python train.py --targets=["tissue"] --mlp_ratio=3 --layer_scale_init=0.01 --patch_size=[8, 8] --weight_decay=0.05
Rows from block 3 of a small class-conditioned image flow-matching model, named by matrix and row number. Rows with one number belong to one neuron. Each number is 128 + 24 x the weight over its row's rms, rounded and kept within 0 to 255. All counts start at 0. Numbers have three digits each. After the name is the row's rms in percent of the matrix's.
After each neuron's rows are labels from the 100 images, of 14848 (inputs lightly noised), where the neuron reaches its highest value: "responds to" is what is common among them; "patch colour" is the nearest of a few named colours to the mean colour under the peak. Only what is clearly more common there than usual is listed. The data: stained colorectal tissue patches (NCT-CRC-HE-100K).
# fc1: MLP up (model.blocks.3.mlp.fc1.weight, 576x192), inputs 0-191
# fc2: MLP down (model.blocks.3.mlp.fc2.weight, 192x576, transposed), outputs 0-191

fc1.87 134:160158124145146150138135153151148128105124131070135160102107112177141101100094104107143119103100136102169138124143143076134173101150166125106123099095173193136097144154109105141116125161115119132110113135131136105139127137141044156100121136172127127152125132121138116108157128167100130127118110114096128158168118145157125117133174183168117121172127122094124137123126111162175125106116155135116128101149119126134177136140140112090137124120162144191156133134112143125176149112105127134153140154121145105156105134164109085118118113145119126093119123107137130114108097143084149148
fc2.87 118:095133117118159127155126155135118111148111144127085132114120102116167170125145154156102112142154131130108125115091106186148117148096071143156153177114103118140099088072140139097131118180129136148148153124119169151112126138150153109158099123119137150096172106156115127144117111097178131120123146122115111078125138162101159154151091076124158113082109136152153113096134120117154130133072137107152152140112129163114136086127117162129125118136125163081104076154127136126138079148164105147128114173116121143108130114091124134136149124147105127171119106122119130162139129098129126167
responds to: tissue: lymphocytes
patch colour: brown

fc1.463 090:177135129133136128145140135133168126143107206118121118142125129147123101129210095135140123155113164141132117102096137123113133129154153146147118113133113114151097116110149128133123124143132115127146122123136133106069111157127109117095150108133101110124108173126164094142138153094123137147136140140102132146135112140143140113147138123145135104150118117123150109137160146106170121121125093117154113135135086123093120139112122142143121149149169127118180131137112156132136113136120175149173118122150119085104099124117127128000143113134111154135141150136169154110138115129088101135
fc2.463 157:114109174137100191121102132120144108057153160139149183168080094109111102102142139186122104141111145133112142146134141115142132127116155158117177110146137148128141110122135143146082109127118112148105129128145156122175108104140109057096146150120143131104081138140146133171118157123131144148165098119131125094093125111114144137131109114135099131112091100121114155148163170129087154122118095134129111141155133118112131152103147158132080167111072186110127148135141144155137122170135150116160147156128120118179121127126152131102112103145141120108110118134137128161133121108105130165
responds to: tissue: normal colon mucosa
patch colour: brown; black

fc1.203 097:223150127089154141129129097145101122131081150112144119134142132176117106110130104139125129135099154125100123108136152110116099147163139176158146099181125138178146104157131099107096126174131099095129108160177136163179122157123105126118121119135110126129091158126154109113166178056138141133157134156080117142123141129140152110135123117152116116110110137096156115119136132159185124114146126143126150139147114132152096151122157144105151098148121127130174142176128152119148101101136139121162120102122108106143117137116134117103148128117104134115125116142114121158141079126066129143
fc2.203 077:107155178174089149139120168093167168126143113136092097124144144098120134161135118102154155121168104122128125131114092114118193143170114092111103164093145136128108147100163116156127144122082155089093155134079124120091121187152148143131095114166137099124175143143111089140109062121136119129079083109117115158115122106136134121104141138150135149146134139093122140118126128108080140153177137130118113124136115138100128123107083121159125151120120142095113125139090134106128115109141156120168157117151141131091132113141119169127132129173156145145156166121134135118146124136144147118
responds to: tissue: smooth muscle; tissue: debris
patch colour: pink

fc1.562 097:117108110175133107150149136175128143196106157148100111135163136142071091122116107133109152141108132160125120097113142097147134144125137118136098114145126117141149129197120114117160118105151092117102127169146134161058156130116128152126121111131163070139148147117152134116140130134132146122154115148103216147130058119131142100147154122129116116130143162166140131151107086158156109142152103148139133132134121148135101122159121120137119126139188150126130096147114177148130139138148132144101112131124149140124072143118148115073106107094133128112134114160079141139127122156115111121
fc2.562 101:134131101071135138113119141109135124130142125116111117117139132139102087179091090133148108163108107139095167116132106126155140138157078154146114122109118138136118101116117086133144146143126128171132102135125150143097148107157125225125147100100111128126145119096155143134120129145126083080146155112140088176138104137128134116122129138076147097125108161128136100129147112137162092164099111129161121118090111139159156133103134153099128126199142116150134120142143085128105110112159118101170133129121090155096115107169161109138139100120099154078110118176120098145157117121125107137
responds to: tissue: mucus; tissue: tumour epithelium
patch colour: purple

fc1.376 129:144153108117150149182122102159127147142086137121126157140132124114145098165120109135118108131124157157108140064155153129137137151141180133069130126154131113150125074121124135142140179107138096102114151150114136132140117150114091149098154111155132102105137170129131123132132111132106102143147094091147173091128093130140124082130147115099086133136130121116127121162108099135098080096104102111092139107155136106106105121165111160127107149138141181115113094136095176173131108154128137147139119135091094144145090137172125136103101094171074176134124138119123115134116096145147149151
fc2.376 158:124111102137106073140133149130139117151124078110137155178149142130141116155074133087146130114148140150139096119170180143135129116122162096145077167179146104159117110144141116126134113103153115171150097145136105174095129157150166139157131133099113145153177094162113140112153118121158115108130102114148061115146106146127104125126143133152154063147145149123109133136107086130096155110176123118113135115119161142147183145157116130123124148131157151117163142162152159122141138117133091133140114139086140134137115164138124133169148122133093109121144130101107124139121086141091103103
responds to: tissue: normal colon mucosa
patch colour: pink

fc1.186 103:108085168157150097184115135172113105132153089122136131097150112141143130199120107113151149154130137118105111092141142109087178083088126092116144174096151095100105153123111181155138106091127114152147129103120089126140159114096107112144141140175122094154107121113139106093107110137109142170115161130135114151140081146119094135146097130118114144103154167113118149121107129125116136110136124136133144128143132108103163078082090128143110126135154127162113122135158131108119114162088148189101131137150179134157127119135126136113118083117118128119157129119143123112113167146145151141
fc2.186 083:101095131154116171126134149158102126160140129145140114144082083064131134116123131113124112088117130108098098151138148133114123102119131122106115124149132130165120076130135184150099128113103160094164121107108107115137089107117183121117114185107095159136105094150140151148165147125152124109138119146105115070151144116149158182115138134134113093119144133106099134122150147129110165117121121109098115129156133112139140132114135131150099119113115174109122113087158167137166106114109109086151153129132102132091078144153171167137155125174117070145110124126147120134130080143097148107
responds to: tissue: normal colon mucosa
patch colour: grey

fc1.448 105:110137122174155134153126112155137179156170136097143127115133108132102130145147159116137164106177095113115159115144137117106078143104128079143077154099105118105147166093098104108139120131135131096115138098129097154084136126112135141140078151150163099115096131101113122093151143140130143144070109129089095131159130108116132088143104105138074135092109142138111132109105141144101142116106119135114118117173132160162133080128127099117120123114181155135168150092170179115116146127141154162129135182108181120144124115152147130163131119110116130114135108090142123113147149118101126112
fc2.448 109:105133172144132145182129144123169150138119131088128121126123121101093139125135132137119143107105132120126123120113112099144136097129155145133135122113122107117133104115124140090129111120133116136123118136154092165175140143120122154115101187132108168110130126137141138129171128091130140132144087108167098109127116108213187197110122158112149096139128127184139132172157132157143133108124146132154132143116101112148146129103151125141120121136089172127079110058124118120164131202146094164179122125149101125141080092158139115123145132126132103127154152130123134159099131158116146123
responds to: tissue: adipose tissue
patch colour: white

fc1.392 102:091125144148081109143135174145173119129147084156096109130132078113082127141218169120139148127163115116134130137102081115131121130100144115135104160108156155127104164109114158117157141119109142161093138067123103091114137119128133124166127119089161101144156124128138177094106112164106156116098150127112137139139131112126149109166111143078124139120139132149102107130120123135083138139087121146149098132126144124111193131132113067163107119128155112118138105115134153115081152151140147149081138125124153098100123102128135130145119121144134094136166114118150129111129161122151101105
fc2.392 086:166126125082149184115133119155048124144140106055120119175135108101128129136104105129140120111116120122093091114089139146158082081172110105149098107121110140094141105152146133101114156125143120108148104115161122130139102081099143105121179179115136160134097104153185108123142144122135117126121167144147101108133147145065122149108164117118164125147099139107108149136118128121126098121090120143106097108114139110131125132144120120104139103137128119119109073143164133129150148156109115094145130111131116121154128143113107148173133125099101090131094127143149159144164145087117134139
responds to: tissue: adipose tissue
patch colour: white

fc1.71 094:143100130177156145161149127172083152119146080078176147107151117091140136144122134100153162097151091144116145121154146122140122137115138105109135161104131100120128145114149108126119132125115117102138131101130147135125167128071113141166103135158119080093125122079096142093122134124111127150118134100120118127151147120133151128093115121131097151109106109137108106102083117129103184137131160162114144176124131138133118089144091103140177088123167168131110163116141138093135152113182162134148108153108174127113103123153135112141117081147118178086157096146112139147136121154129158150
fc2.71 098:095119154093101132125156160090150106084091108092112108138145144120120122113126141117110053139107155121173127144120165106128106117120149130110090147154104101139100112111111151130186175081134115170136091096133122129108112142113135134104113126139106157075147086154106124131130163129140142184137123158159139135150109100131117139175127151143068100139117157174111107117147120142114122150077140150135096096141114172129133118133173167122121147128145134130144153120142127128144121151122095127166114146164109077149117125126163126095101125111119129097126166131164134100125103141084153127
responds to: tissue: tumour epithelium
patch colour: pink

fc1.274 124:104091131144118123180112153147182101139128099111102114116115120139131132164159149141146114158116159111174077109076102112106169085109132086120123156078146144108113134139115168162141136101147119162112118116125096092090095132130112110106163121136121098154124124136134137128116125138129154183172145127158152145128087157114116080180134149112140114163182159146134100179135124122131106122097123117173112128137102120105162133138148106153131147115165138118129087129126145147113147173101185142110134125167155115104099146141112146114103109130129095135116144108141119118128155117102108088
fc2.274 189:117090107142122158133129159098089136094124117170135137132115105098123112147123123127145098130131135128093093130113151091120170111107150124115087131108138121135107152152147137158122154089086136104116170126110133100166124115146183078128144142132126150102118117118149099140137137157117114120139129131118111132108136032148134138104120106117126134124112131078125176121144128184072150110139121131147088127158101118109129122148139141139109155140115156120110117101123097137148157116105153101192169101139098139137177116105170150134130130177130094155137157193123148152118184123130126116
responds to: tissue: adipose tissue
patch colour: white

fc1.215 096:066098079140124146183128133191132157172124129129107138117124102106167130127099099146106137133124115153120119116124150162103124130140138107107120122071143099135121120139158128121162179149139119097108130144122106098063199149062159151128121126153133113140140135124133099131120099131137140157137153122162131148157139113160128123119158121133118125140143167192165163134092077103114115160118137143141101134106104137098116094147137118155157137147202160108106129128110133141153174149092117156119090100140115137134135139129159133089120148139115155123127122143108140120113154118142124141
fc2.215 104:138171091135111145082135119122141129095109171156150133131130160181158092176159111118109086136107171147134139127100100137154107114140104137147157124145144133117127108174149149161144123148136115116133157157131145165171077118160117119106153147084129103102128144080129139158082143129111107127141124142147094130138150101127170131081139143107126138132106093160094076144114148143152115078131089126142142148129145114146127120123125146124086134132175172145150105133141155151113122120175151128130105115119117169112128124152135135093114111134111106140068102142060089110102138159130140123
responds to: tissue: mucus
patch colour: grey

fc1.519 072:149137099077099123118117131109220125110175135127129104134128124107144090141145164136116110168128117128134142172133128114079116111134126132127102134106129176140125149102124126135126055146114110156164098101150094132114121144107119113146136113096100132129115122128129168131133151164118144144096193126087056171130125126121123138138090142162117110124122117154115117127174177110141128116114087109179109167135077149159151156114147135125120121157127153128136173115142095136128107118151177130163138174131150129104100101128135110125136098154138135104126135138106117127154153156111140103
fc2.519 072:146112168170136093137156130125209126114103111136123174136146148113127150127109096127117138107141131122127109110161119140172116127104140125118148130140142121110135117122123131119123137091126083102158152118126117148113136118221125138152130155145142109162122119167130136116153138072135071160130095134126056085095136138148109150109122135127146136120151089127148152108126128139100119079146125135135132113136179152110106075140107105118123114067084140112152098154120159115124136124089113109124137101152128093144123165138121132150108160136148102159169106090146136120099115094140093098
responds to: tissue: smooth muscle
patch colour: pink

fc1.285 098:112120126182143087161139130162145150154127134120157123130135123154148104125114098128075152150096174163123101094134154143105125066146163084096096122128110117119113139116127151125146133101155101082036119142107119156113125126137148092125097131123092128166147152162150133128119148132108153154154099118145172146124136102160134137125129116173075097160142160161131137137126144130139103083158101087132121149128117134150101125094112133124116157152142156127133121102123138168149097126145122176086140131149169144150116138138147122110086115092140130151127102120113157097086137151103136139
fc2.285 092:128139121113138132117165089162074105123135102158127132181103128080100142136145155160158064101107157123104098147130079127153115154096094136128143104120126146134093122133119171137160119114096091101143142119137132176122117128138120118125110129114126149097132112089110147122108133110110168090163128152118143116149135127159152164113103158167125122086125121123064083124133168148109153126128138130109179111143171112113116097142135112149144110139147134161141120163101174101149132122134109127139138097161105126066100151128140174164137118102105102132112128114197135107117123119138154116
responds to: tissue: mucus
patch colour: pink

fc1.487 072:095099156142138123113097125128135122147167162196141121156128146133123147177120138148144149099101124156161147134157100139138103118078156169113128162097144125141140154093118129131189145127159143130152128133126085149159107096134147098160115160143101101085166129123107130112159081133164111107123129146144133097136181144080161130139119111124099131124123146132089127116101132135097145129138096127147113108152155156157143131128085112153106152137125139107111142100138140107113090156140139131130131134100136159133137104159139096010154137145129131141107134154112122106138149124134155159
fc2.487 092:128142138122135123136166097107166132068118132184121114140099116105120116137134165104129107146135142126112118136121150127145163127079099107114156062155105102190117136102138156143119122069109178124128138109136122150121132131079154140135122140133150159065100139109090179150132110175122141166114149151100133172101090109123146138159105150130128109084130094107148166140165116152080132149111100144169139100145148116109098129124168134137110129096153127139140133114140133136130122112127180125138130143087149098102113139112143125128097113134118154166135110095162122129152087114087118135
responds to: tissue: smooth muscle; tissue: debris
patch colour: brown; red

fc1.258 077:128138175118160139111145073169117145157098105126122150191128179130139109163131095140121164141082133132117158128143174089057181109140154157088176094113121105144106120094111133118149137130125138111135149132074154104090158156126116136127179156140147072125147128123152121145093104153119118142117162128119156164127169133139136148110132128107128104129131128141132129100110119157135147140110160108182117125135114157086103096149132101161111099146162156145122149128121137122106143103136160117132109143126157111117106119139099097129110096117125148116133107087115088098121142158112098106
fc2.258 074:137109126147113132130098214117139134142103131109146114100135133126132181137123172128129086118136089075185126129113083121149105133134096099146086122106126130083143136152119096153143148132128134125122130107132110121219155086126144146126113182128091132125113067161144129117143162126124106109146112113127130137135091122097164105153158120145148078162084155093104137102111120123175128125146125121065111123127117149138159103105086150124131140124153138142140101147160159117121143133096129132115141117123121166119115114127127123120142149133121115096157107149139135142111093108154082152
responds to: tissue: normal colon mucosa; tissue: smooth muscle
patch colour: pink

fc1.445 092:104132105135124092155118101168116163167121178111131131116109138127104070160128116151146153137100103130126099123131123160086171127104122106136105147099071098157129138180109140119129129137138124115106127125135119157130141137116112156100105118138155149143096134123140126159143168106117158159117126150113110135140089174125121092125132127131114120144136159134140158150090097149123119155146074149136093134085103175137106078141163129120130103165155180130129142089118144129126136134139131133093105135127106159131110147109161122122076076076084141105142092123183154084096147108111141118
fc2.445 082:126105085170109158089127155096132102078142144131130154120126126124148097148122138147120057156135108121112138174102114128154126092149158118137162121102185144100140121128175124119107143150141080123123143141129129126061123140144127154080098169118138142114119137104143141138116121112160060144133138145150142138112161099147122142089124163129114144152129127137161152090154139139153124098106093127158115136142156137137158104061137146124110128141114150098144129178152127114123192165135115146146100099136104158127104095124176094110137123151130142146146137145144127087133130089145141106
responds to: tissue: adipose tissue
patch colour: white

fc1.16 083:080128098123157150170136098151157154199136133081120116125077132080163129133129105142122171106114136159144150127124142142091123129119106082128094123087070142146119121086163117106162128120117107095134112133128110098142130141136146102142134092159094137126141125119116106124151127141168143180124136118166086167106158135134155142180132111161133108120154128148114090151096138157114123146102158092162144123151093148091121099150099132136156121142176148150120155108111138159137104147129155131176081141135132141112124150126106158101128132129127157093117141142163168106100138139110121142
fc2.16 089:160123115182088094142115148093165139080153170119177142098125098149126128116157159118114098144121114112145110156112133111154145102128174133092144158150140098077162142160114157160090114142138141145137166141100111147157098132128112135103135149114156081155102116171080122144113143141137107131120138102106110105148132101132145088089133098131134140139085111138115181124134145094124141100151100114092112173120121106150143137112132150102103169128110161096122107127163151132112151116144117120090159144127139126176129122156121097096113099137141083154131132112071112155144155129129090116
responds to: tissue: normal colon mucosa; tissue: tumour epithelium
patch colour: grey

fc1.524 106:151112106144148127167162137155112134167165187126115117140173083132107080148148108125145175104098112172108130085139146051126105112119156084084083112133145136108097163160139116120112099113082114131123105132139142135108115106127098138159113140158126094079155133097107145126145109142114168165118110103109125121152136140126137111132117118144107145131156116129140125127123128155173132113134122142141128158130153142117147132136087133130154123140159119133153136120147130120149112177117137117145083158144173137157087105167116137046137101155148143094134137105098156131117104147107133159
fc2.524 112:108162142139092150128106106119161117106131146130116165131097120142119127120124112170147129110146125120151151126189102154147195147105084156129165114102114140144133127098117104149123145134144107147127137134164168110136118110122135110105127087112147138121150120169122135142135123146137106159094136120116131119089134155111128110193098110106174136089112145129153110142128098112160182136114129119140101089167160118104123081086123122117108120104096146141125084160103168128123146106128160136187146157105100146114150095085139133127165134150123134100103116119158122153121064070126135171
responds to: tissue: tumour epithelium
patch colour: brown

fc1.164 139:140108089097123110098094084130130117124107159127108170108140163159144148134129100185120109164111132120121113147153137128127142149199131156111129124107131127150111154140156111153140164124151103134147185131111127095154141159143105118111110108101160131160172139148128083123142130139149122118125123119138154131136087122116121120134147152137137116142159144132154126129154146106128059112109123075147112072124099100118107110126142146086113176109142146143185134138125134123144099163064124146099126150127090136115122086156144131113124169118083111106104165097126134127132091158112139068
fc2.164 130:126137146131127153143136112124156122136173079115141125137139097119120136112140139108164188118129054127128148098133110123166157124168127139138145172106110195127148116111133118162098116160164182137060134117124155121163125133139132138152154116149136113126128156164154115099173090119137115097084099125118115134153108152118116081160126100088133116155088106100102131163113121130128164107140173143099124129119130154118125133158120090117114101157096120068103126137103132117102163160124144107137136149157104129108164129110109114157118119113157145077133116128148112134142185114145120120
responds to: tissue: smooth muscle
patch colour: brown

fc1.553 116:158133113129130129140136103124102093129111118113149125071116082171126131152106121129117130111128158136082162084073117118121112109176145154142149114140149145156091129134184134122107156118087123095109127118132128065135123166111114134098125095141135136142150163189153105124159122083131103142181137103103097103128089143117142096147173146102146128158111130126097106126127142132130137107101096149154103132099146125151135141136100129129153131184155124154189135141132146106111136097163124113143100111136094114127190124157098103110100101164087150133139136120149157143117127123126170129
fc2.553 096:113157153123122109173114116128117125095174127111104157165080146115150154104147135152151118172128092119115123159143164133144133193181108161116100115127102125161150144091103096128127099161175116142078153141119112113102130131152117160147136104124111111121143100102147129117124134145124134109132121169155106115115160123088119146163098114107118117142150125124132122126137104164133163164141160162163151106108115146135165173128102115130121146112106085108101128143119111130110104186123131104155114128087124124139166118099072059159101173139118120139135153078100144137148106130105126120
responds to: tissue: normal colon mucosa
patch colour: grey

fc1.568 081:104110169138152142157125153154120130146126175107121194160121128086065097151126123111154149101124096172106134156145125159105132129144144141108168109104079145154130136129124127110157150089118134149101147119126148102115154125131127159098111130178135145154114150138130101175143107128123128119122102120107105103152153114129129146143118125133117143124090143158138168086105093114083133154085086134092113115141139161093118092184142151134137152165162153130128123113083133125170100138124130125139134133107102149140148133149148131103116104132088162065150117159175173093133125106134143107
fc2.568 086:168155141171136117134137123108170153129136107113169104113134098122123150114070125118071148103113170094155119119132120136136141137127120099100167128089135101078132128108126139153151127125129097095160165133126086148114137128088158118149164152113105098151128094133117109099095127079107126145147116083199094105152126104115166101126127146121117122116143124147090138157143120129150120099135134105104187160115144091161114141118139124112143101093125134133135084131114137087108100130159140097107100122110119159160152166141122140132134140116125085124106105099090087158111121183134109151
responds to: tissue: mucus
patch colour: grey

fc1.91 094:121111082146130147137130159145146121121125139116119160063055097111146100159118126138126113064095141123114093135148091156128148140136169131089108104109091165118129142155121106158096153111157111128088115135146090138132099108145159139103103129151142139109114131136057140164163108116137127146110120118145165108173096163101190129129152147111116125146111120133137164135120117094087137117153078151126078147130168128100123140182170127130171133151137140102113109135109129123142146108120117101115119099143127138107124150156140118126116115156105143146105126189136121129128098094126112143
fc2.91 079:143139130132096180121122130120186135127123104098087146122199158151125155116128132151131122139125135132124138125084169125154135128123153129133116133155106125086113136125101083124161087112137094154098175108135108106149105128113114088125110113135134128118142096118130096111161144111115081101162170112156123131116144166155120103115103096132130137071139094126147170143115139126093107136136165108138127152107119145131184116121108099113132132156185131139114129112093082138111125127166112131151110115118126043174150147099152121139148112081159127125115124108131177107134135145107141171
responds to: tissue: smooth muscle
patch colour: brown

fc1.136 085:132153157128136143167127108120128121099138115125148181120094114111127177188115110129131086128125138141139111113126112119174180116138137138080125124078115143086064140111135130145111136134143138122147164135121133110135115147119120078107145124114125090110135104132075080153120117110139115104153108056163127101145090149123146103135178128138131142142137140130132150166150138166115147111104167096131117115115129125116135120128144156142129159128159146138128112108103148142125155177128181102160090142133134128141143141197120116133116087145070171106090144128117131141130137130094183123
fc2.136 085:126103130105124111097136151192124116182084159133141112097159156159125048109161130126159131133144105129134132103119175133089072106118158125123158136172119113132133130159119143141128094130129108130137114148124126153133130133116131155113116162116117134137122130094097164146144129121082120160125106121075126118115127146150152149075160140099159119130123110114111122095108117108172121153147100133081110118148131124142126132072085128149119135119128135116112110125124161140151121137092081131078125145172110136098092135134129110084081115125165105145173084146156155083094106135135122129
responds to: tissue: tumour epithelium
patch colour: grey

fc1.366 096:108131120148121127117148146156107166164091127172148187166142090158131137152115098110117144093138146161125159116146123120127093109122183165077116085116111147163122134126120129112120124158080122118149146114123125111111165142101179124115079145122156138091121141088099111135122107115123121138110123095139144132184102106100150137128140159155074153144113122158122170096113106141113108137133105122140094137134148101110104132151116140129097135137161175122156125162102155133167098110092113146128123140102101142139135100181143086130159142135063140110095132152145144086134133120113143163
fc2.366 106:155131135119124149150104109172152105113145123157112113107188130110091084131132139131113128135132129124116082087127106151109184169120108112151112162145159105117109088143100130157185132099125124139163129130119144137120082130136075137139139133122127087155117094148110126125139192107097141149164124155134124094126128181149148110135152118095132139083175146099143102137163118064114149123135161151094162137090119140130148096134132137112169129095119162168103107108098128111089119129138117111108128129095129120121089166108139133102098111091149129139136088101139116138092131138151131164
responds to: tissue: smooth muscle
patch colour: pink

fc1.476 079:127108086111099151176131125142120160141120092108111143157171096127143111115136131067099138141132127117108121093109136131090146113117151137113109129094153131129158092150146123107168119157122155140133090130137149127097127151139118120121134169122141111144130173190087137108105132125088133129154103118171152127102076124103125112152171161128093115102139144175146086083123070112125101151091126120194101119118102120157116151131169124106114126129117133114115117116119141141160154173092147177109099156167121122137127122133143092147084095156104132117106124124087117126130129154107107099
fc2.476 088:145145115113147087114091130120094106095129108192113160128119130147108141136136096120148088147135134136090089139120131102111109114099135147129163146151140145115092134129118136152062110156139126083127133152154119080105150124122153135129141139116139118107141107100092145129097164186155121146180145100102185137154148113086082128094093079081161107120119099107144090142122136098131085125156159122150087105099119125095154141117113127145113141119135097099118139117125088177162110112140165102110179132158133108139074141101120113128122130118135130117102108157126135102142137124134119116
responds to: tissue: smooth muscle
patch colour: pink

fc1.427 083:127121125146129086139141122171128143134063124113097090156121088108096117136167078128118154144109108124138134087115123098156115144108135083122141120099127142116142124159155117114146105123108127093107138146141158125129144155063109151128118164159146070158088144140155127099118150135098169142151152143155160148126141160109164125113154130120130116126147126190119109138061134164139115168121145126181106151126080130109106117138160094109136121104186148118126082113117180158142164134164158151095136107133125114144090127119131126125109115103156119133130115154110150144119116145102099124
fc2.427 071:157102094100105138090108132056098103129153103116134108122185145178134140156134157128142119125126112129143131134136159135181116144091105121148072139152104113137140119181119128120145128108141123134055101109140123122087149111099130130148137103124122097107154134131120152122154117165159147066136116127109143174113095114094090111142130139085136137147129132109110096155162109111142115132127127137131122104119131125115137134142103134163144109144131122143146184143132087121111092115135103133183135173116150139085086140134107123163132112131142151095135150117140132172185144074140101122
responds to: tissue: mucus
patch colour: white

fc1.321 099:103120113141094193123143127120103167132134165145153160136152106128118099114164147130111160100140074150145190139150150118160102146094131104108092117101146130110159150135139115088133103140112152116152151131113158144098131119081133148170118124095119088088155131106090163120105104184106098124108104100146109143098144110114148155108146143135141156134109118171122130101104111138137130153116124127151127140103140172139114132143104142147144106113157153138103142099099126128115140115152155099115091159090164158127115146143121118084116102110139166076135118173102181107113148155144172132
fc2.321 109:123144117158146158143124174110129139138082142127121126081125148110126140145122116081156139120114161144149094157159157132124125137137080143144101110115112130179118104104127119189152173105106183168166150111136109082120144108131114165114140117127092151134156125149058134151119115131130166145086125122104123130138129145118150112126111131112155080096127135131121147128163114130128203133115140118135102111153093127141095077157089127076126132158117127154138133117111166119093159112131156087142175131136094137125146119110155144131164134130140132166158114128132158134159177116137155118
responds to: tissue: tumour epithelium; tissue: mucus
patch colour: brown

fc1.386 110:168103114131102121139114122125133148134116121107086135206120074164124156147135072189121148078156115127114145126124113143139119149108177099106120124113139107161070157122079084132111106123116125131166143149111107160126139154119090102109111112139152132131087124135166130117141143136138160136140109122126136137130114174154136137141123179124141167144103143133150132110150158142108133102092131127109169149140140142127083159100106103105093112121105109134137166107096127146120176159141113108117109146120105160114152103095198138123151119134082137144137086132126108152148153110096118111
fc2.386 082:116145124183107115084162126056146115143129119153121100131184170184160153109113140124133113130115114146158136129123107131138148112144138096136142128156124129149120157141132138145129129137158115120097169130127124150137146159140120109143134144131149151130142149095164114122081099106144133147121114145121126126128128076149131082111136147171144111118175120142119138119075124169162113126145122121090089103166158121117101079196136124171130165145201120093130166153124138129126166132136151147100094110129158132108156151149096104109117150122122103135129145177129137085088125157139151122
responds to: tissue: adipose tissue
patch colour: white

fc1.294 102:090095135148128114160110144156128124163118069183096111137110117144145184142177111115138117154149156104137124102125128146116119139124135114116120143082143160090093116102144124162138123106125116151158111120106064106091113145154167106113132131136137116135116118113136099093108113119147151140159174132137111129151064132099125102145126142137121072148138124140107089134145154127133080143102132111155085124119097096104137141134119100172057136111155148111132100132150149140157156129112168170115130137127114081130145107147119101126128130147133101160076142095146123086138172147120113116
fc2.294 119:130112111136119151108149180152069145125101110152172122114132169110127148142139099119158138118129141152079102172095106101107120117132074133134111143119137146140120126144143111167136131127107134119127162115141139097129123093105146145128118154140122160140126115123142104118102172137103130155146127111145109129118166121106099133130183096136151120175119131076098111090145126124126164090133137114184073112124062127173084111115136118125077138146115153143133083114107110114150109095080138114163145126162095172152140109111131177121126126125116128157126162164122158122157164099132109146
responds to: tissue: adipose tissue
patch colour: white

fc1.107 076:089136094212141096163115120164118129107163101086135151129139121144136145140115087130110123128162143139155150099099168120120150116104141109090116140115133081109073095076170145146147126122127122123137161127100145108099132150155104124153140133144106092151127139097135111131116115144117136136130109072106150161127154096143134122146112121152116115146078154126134113100127151104136105144096144110168145121116114131094131072147070170164141159120185124163129100118119128141122147107135135169152108161133153116126125165155126102114104092142106185104130155103121131135141144163136114144
fc2.107 079:165121127087112149142111191096109114190117142153131102174126173143126108137157139131131151131104140118144131127144119059123129167134109132102148101122129129109152134211108128120118123103128105140143140089134109111219131121105175111122067151126142099100123139131147146118122147111092114143157146122127159112114094164132142122158147127136155136118111123124126160162108112127145111150144096148084117098150097158151160172134152142103112133137141165094137154120136121115158107093103135106081112133143125113147096113123143119115144137109121127121127117171127142090105096122093111167
responds to: tissue: lymphocytes
patch colour: grey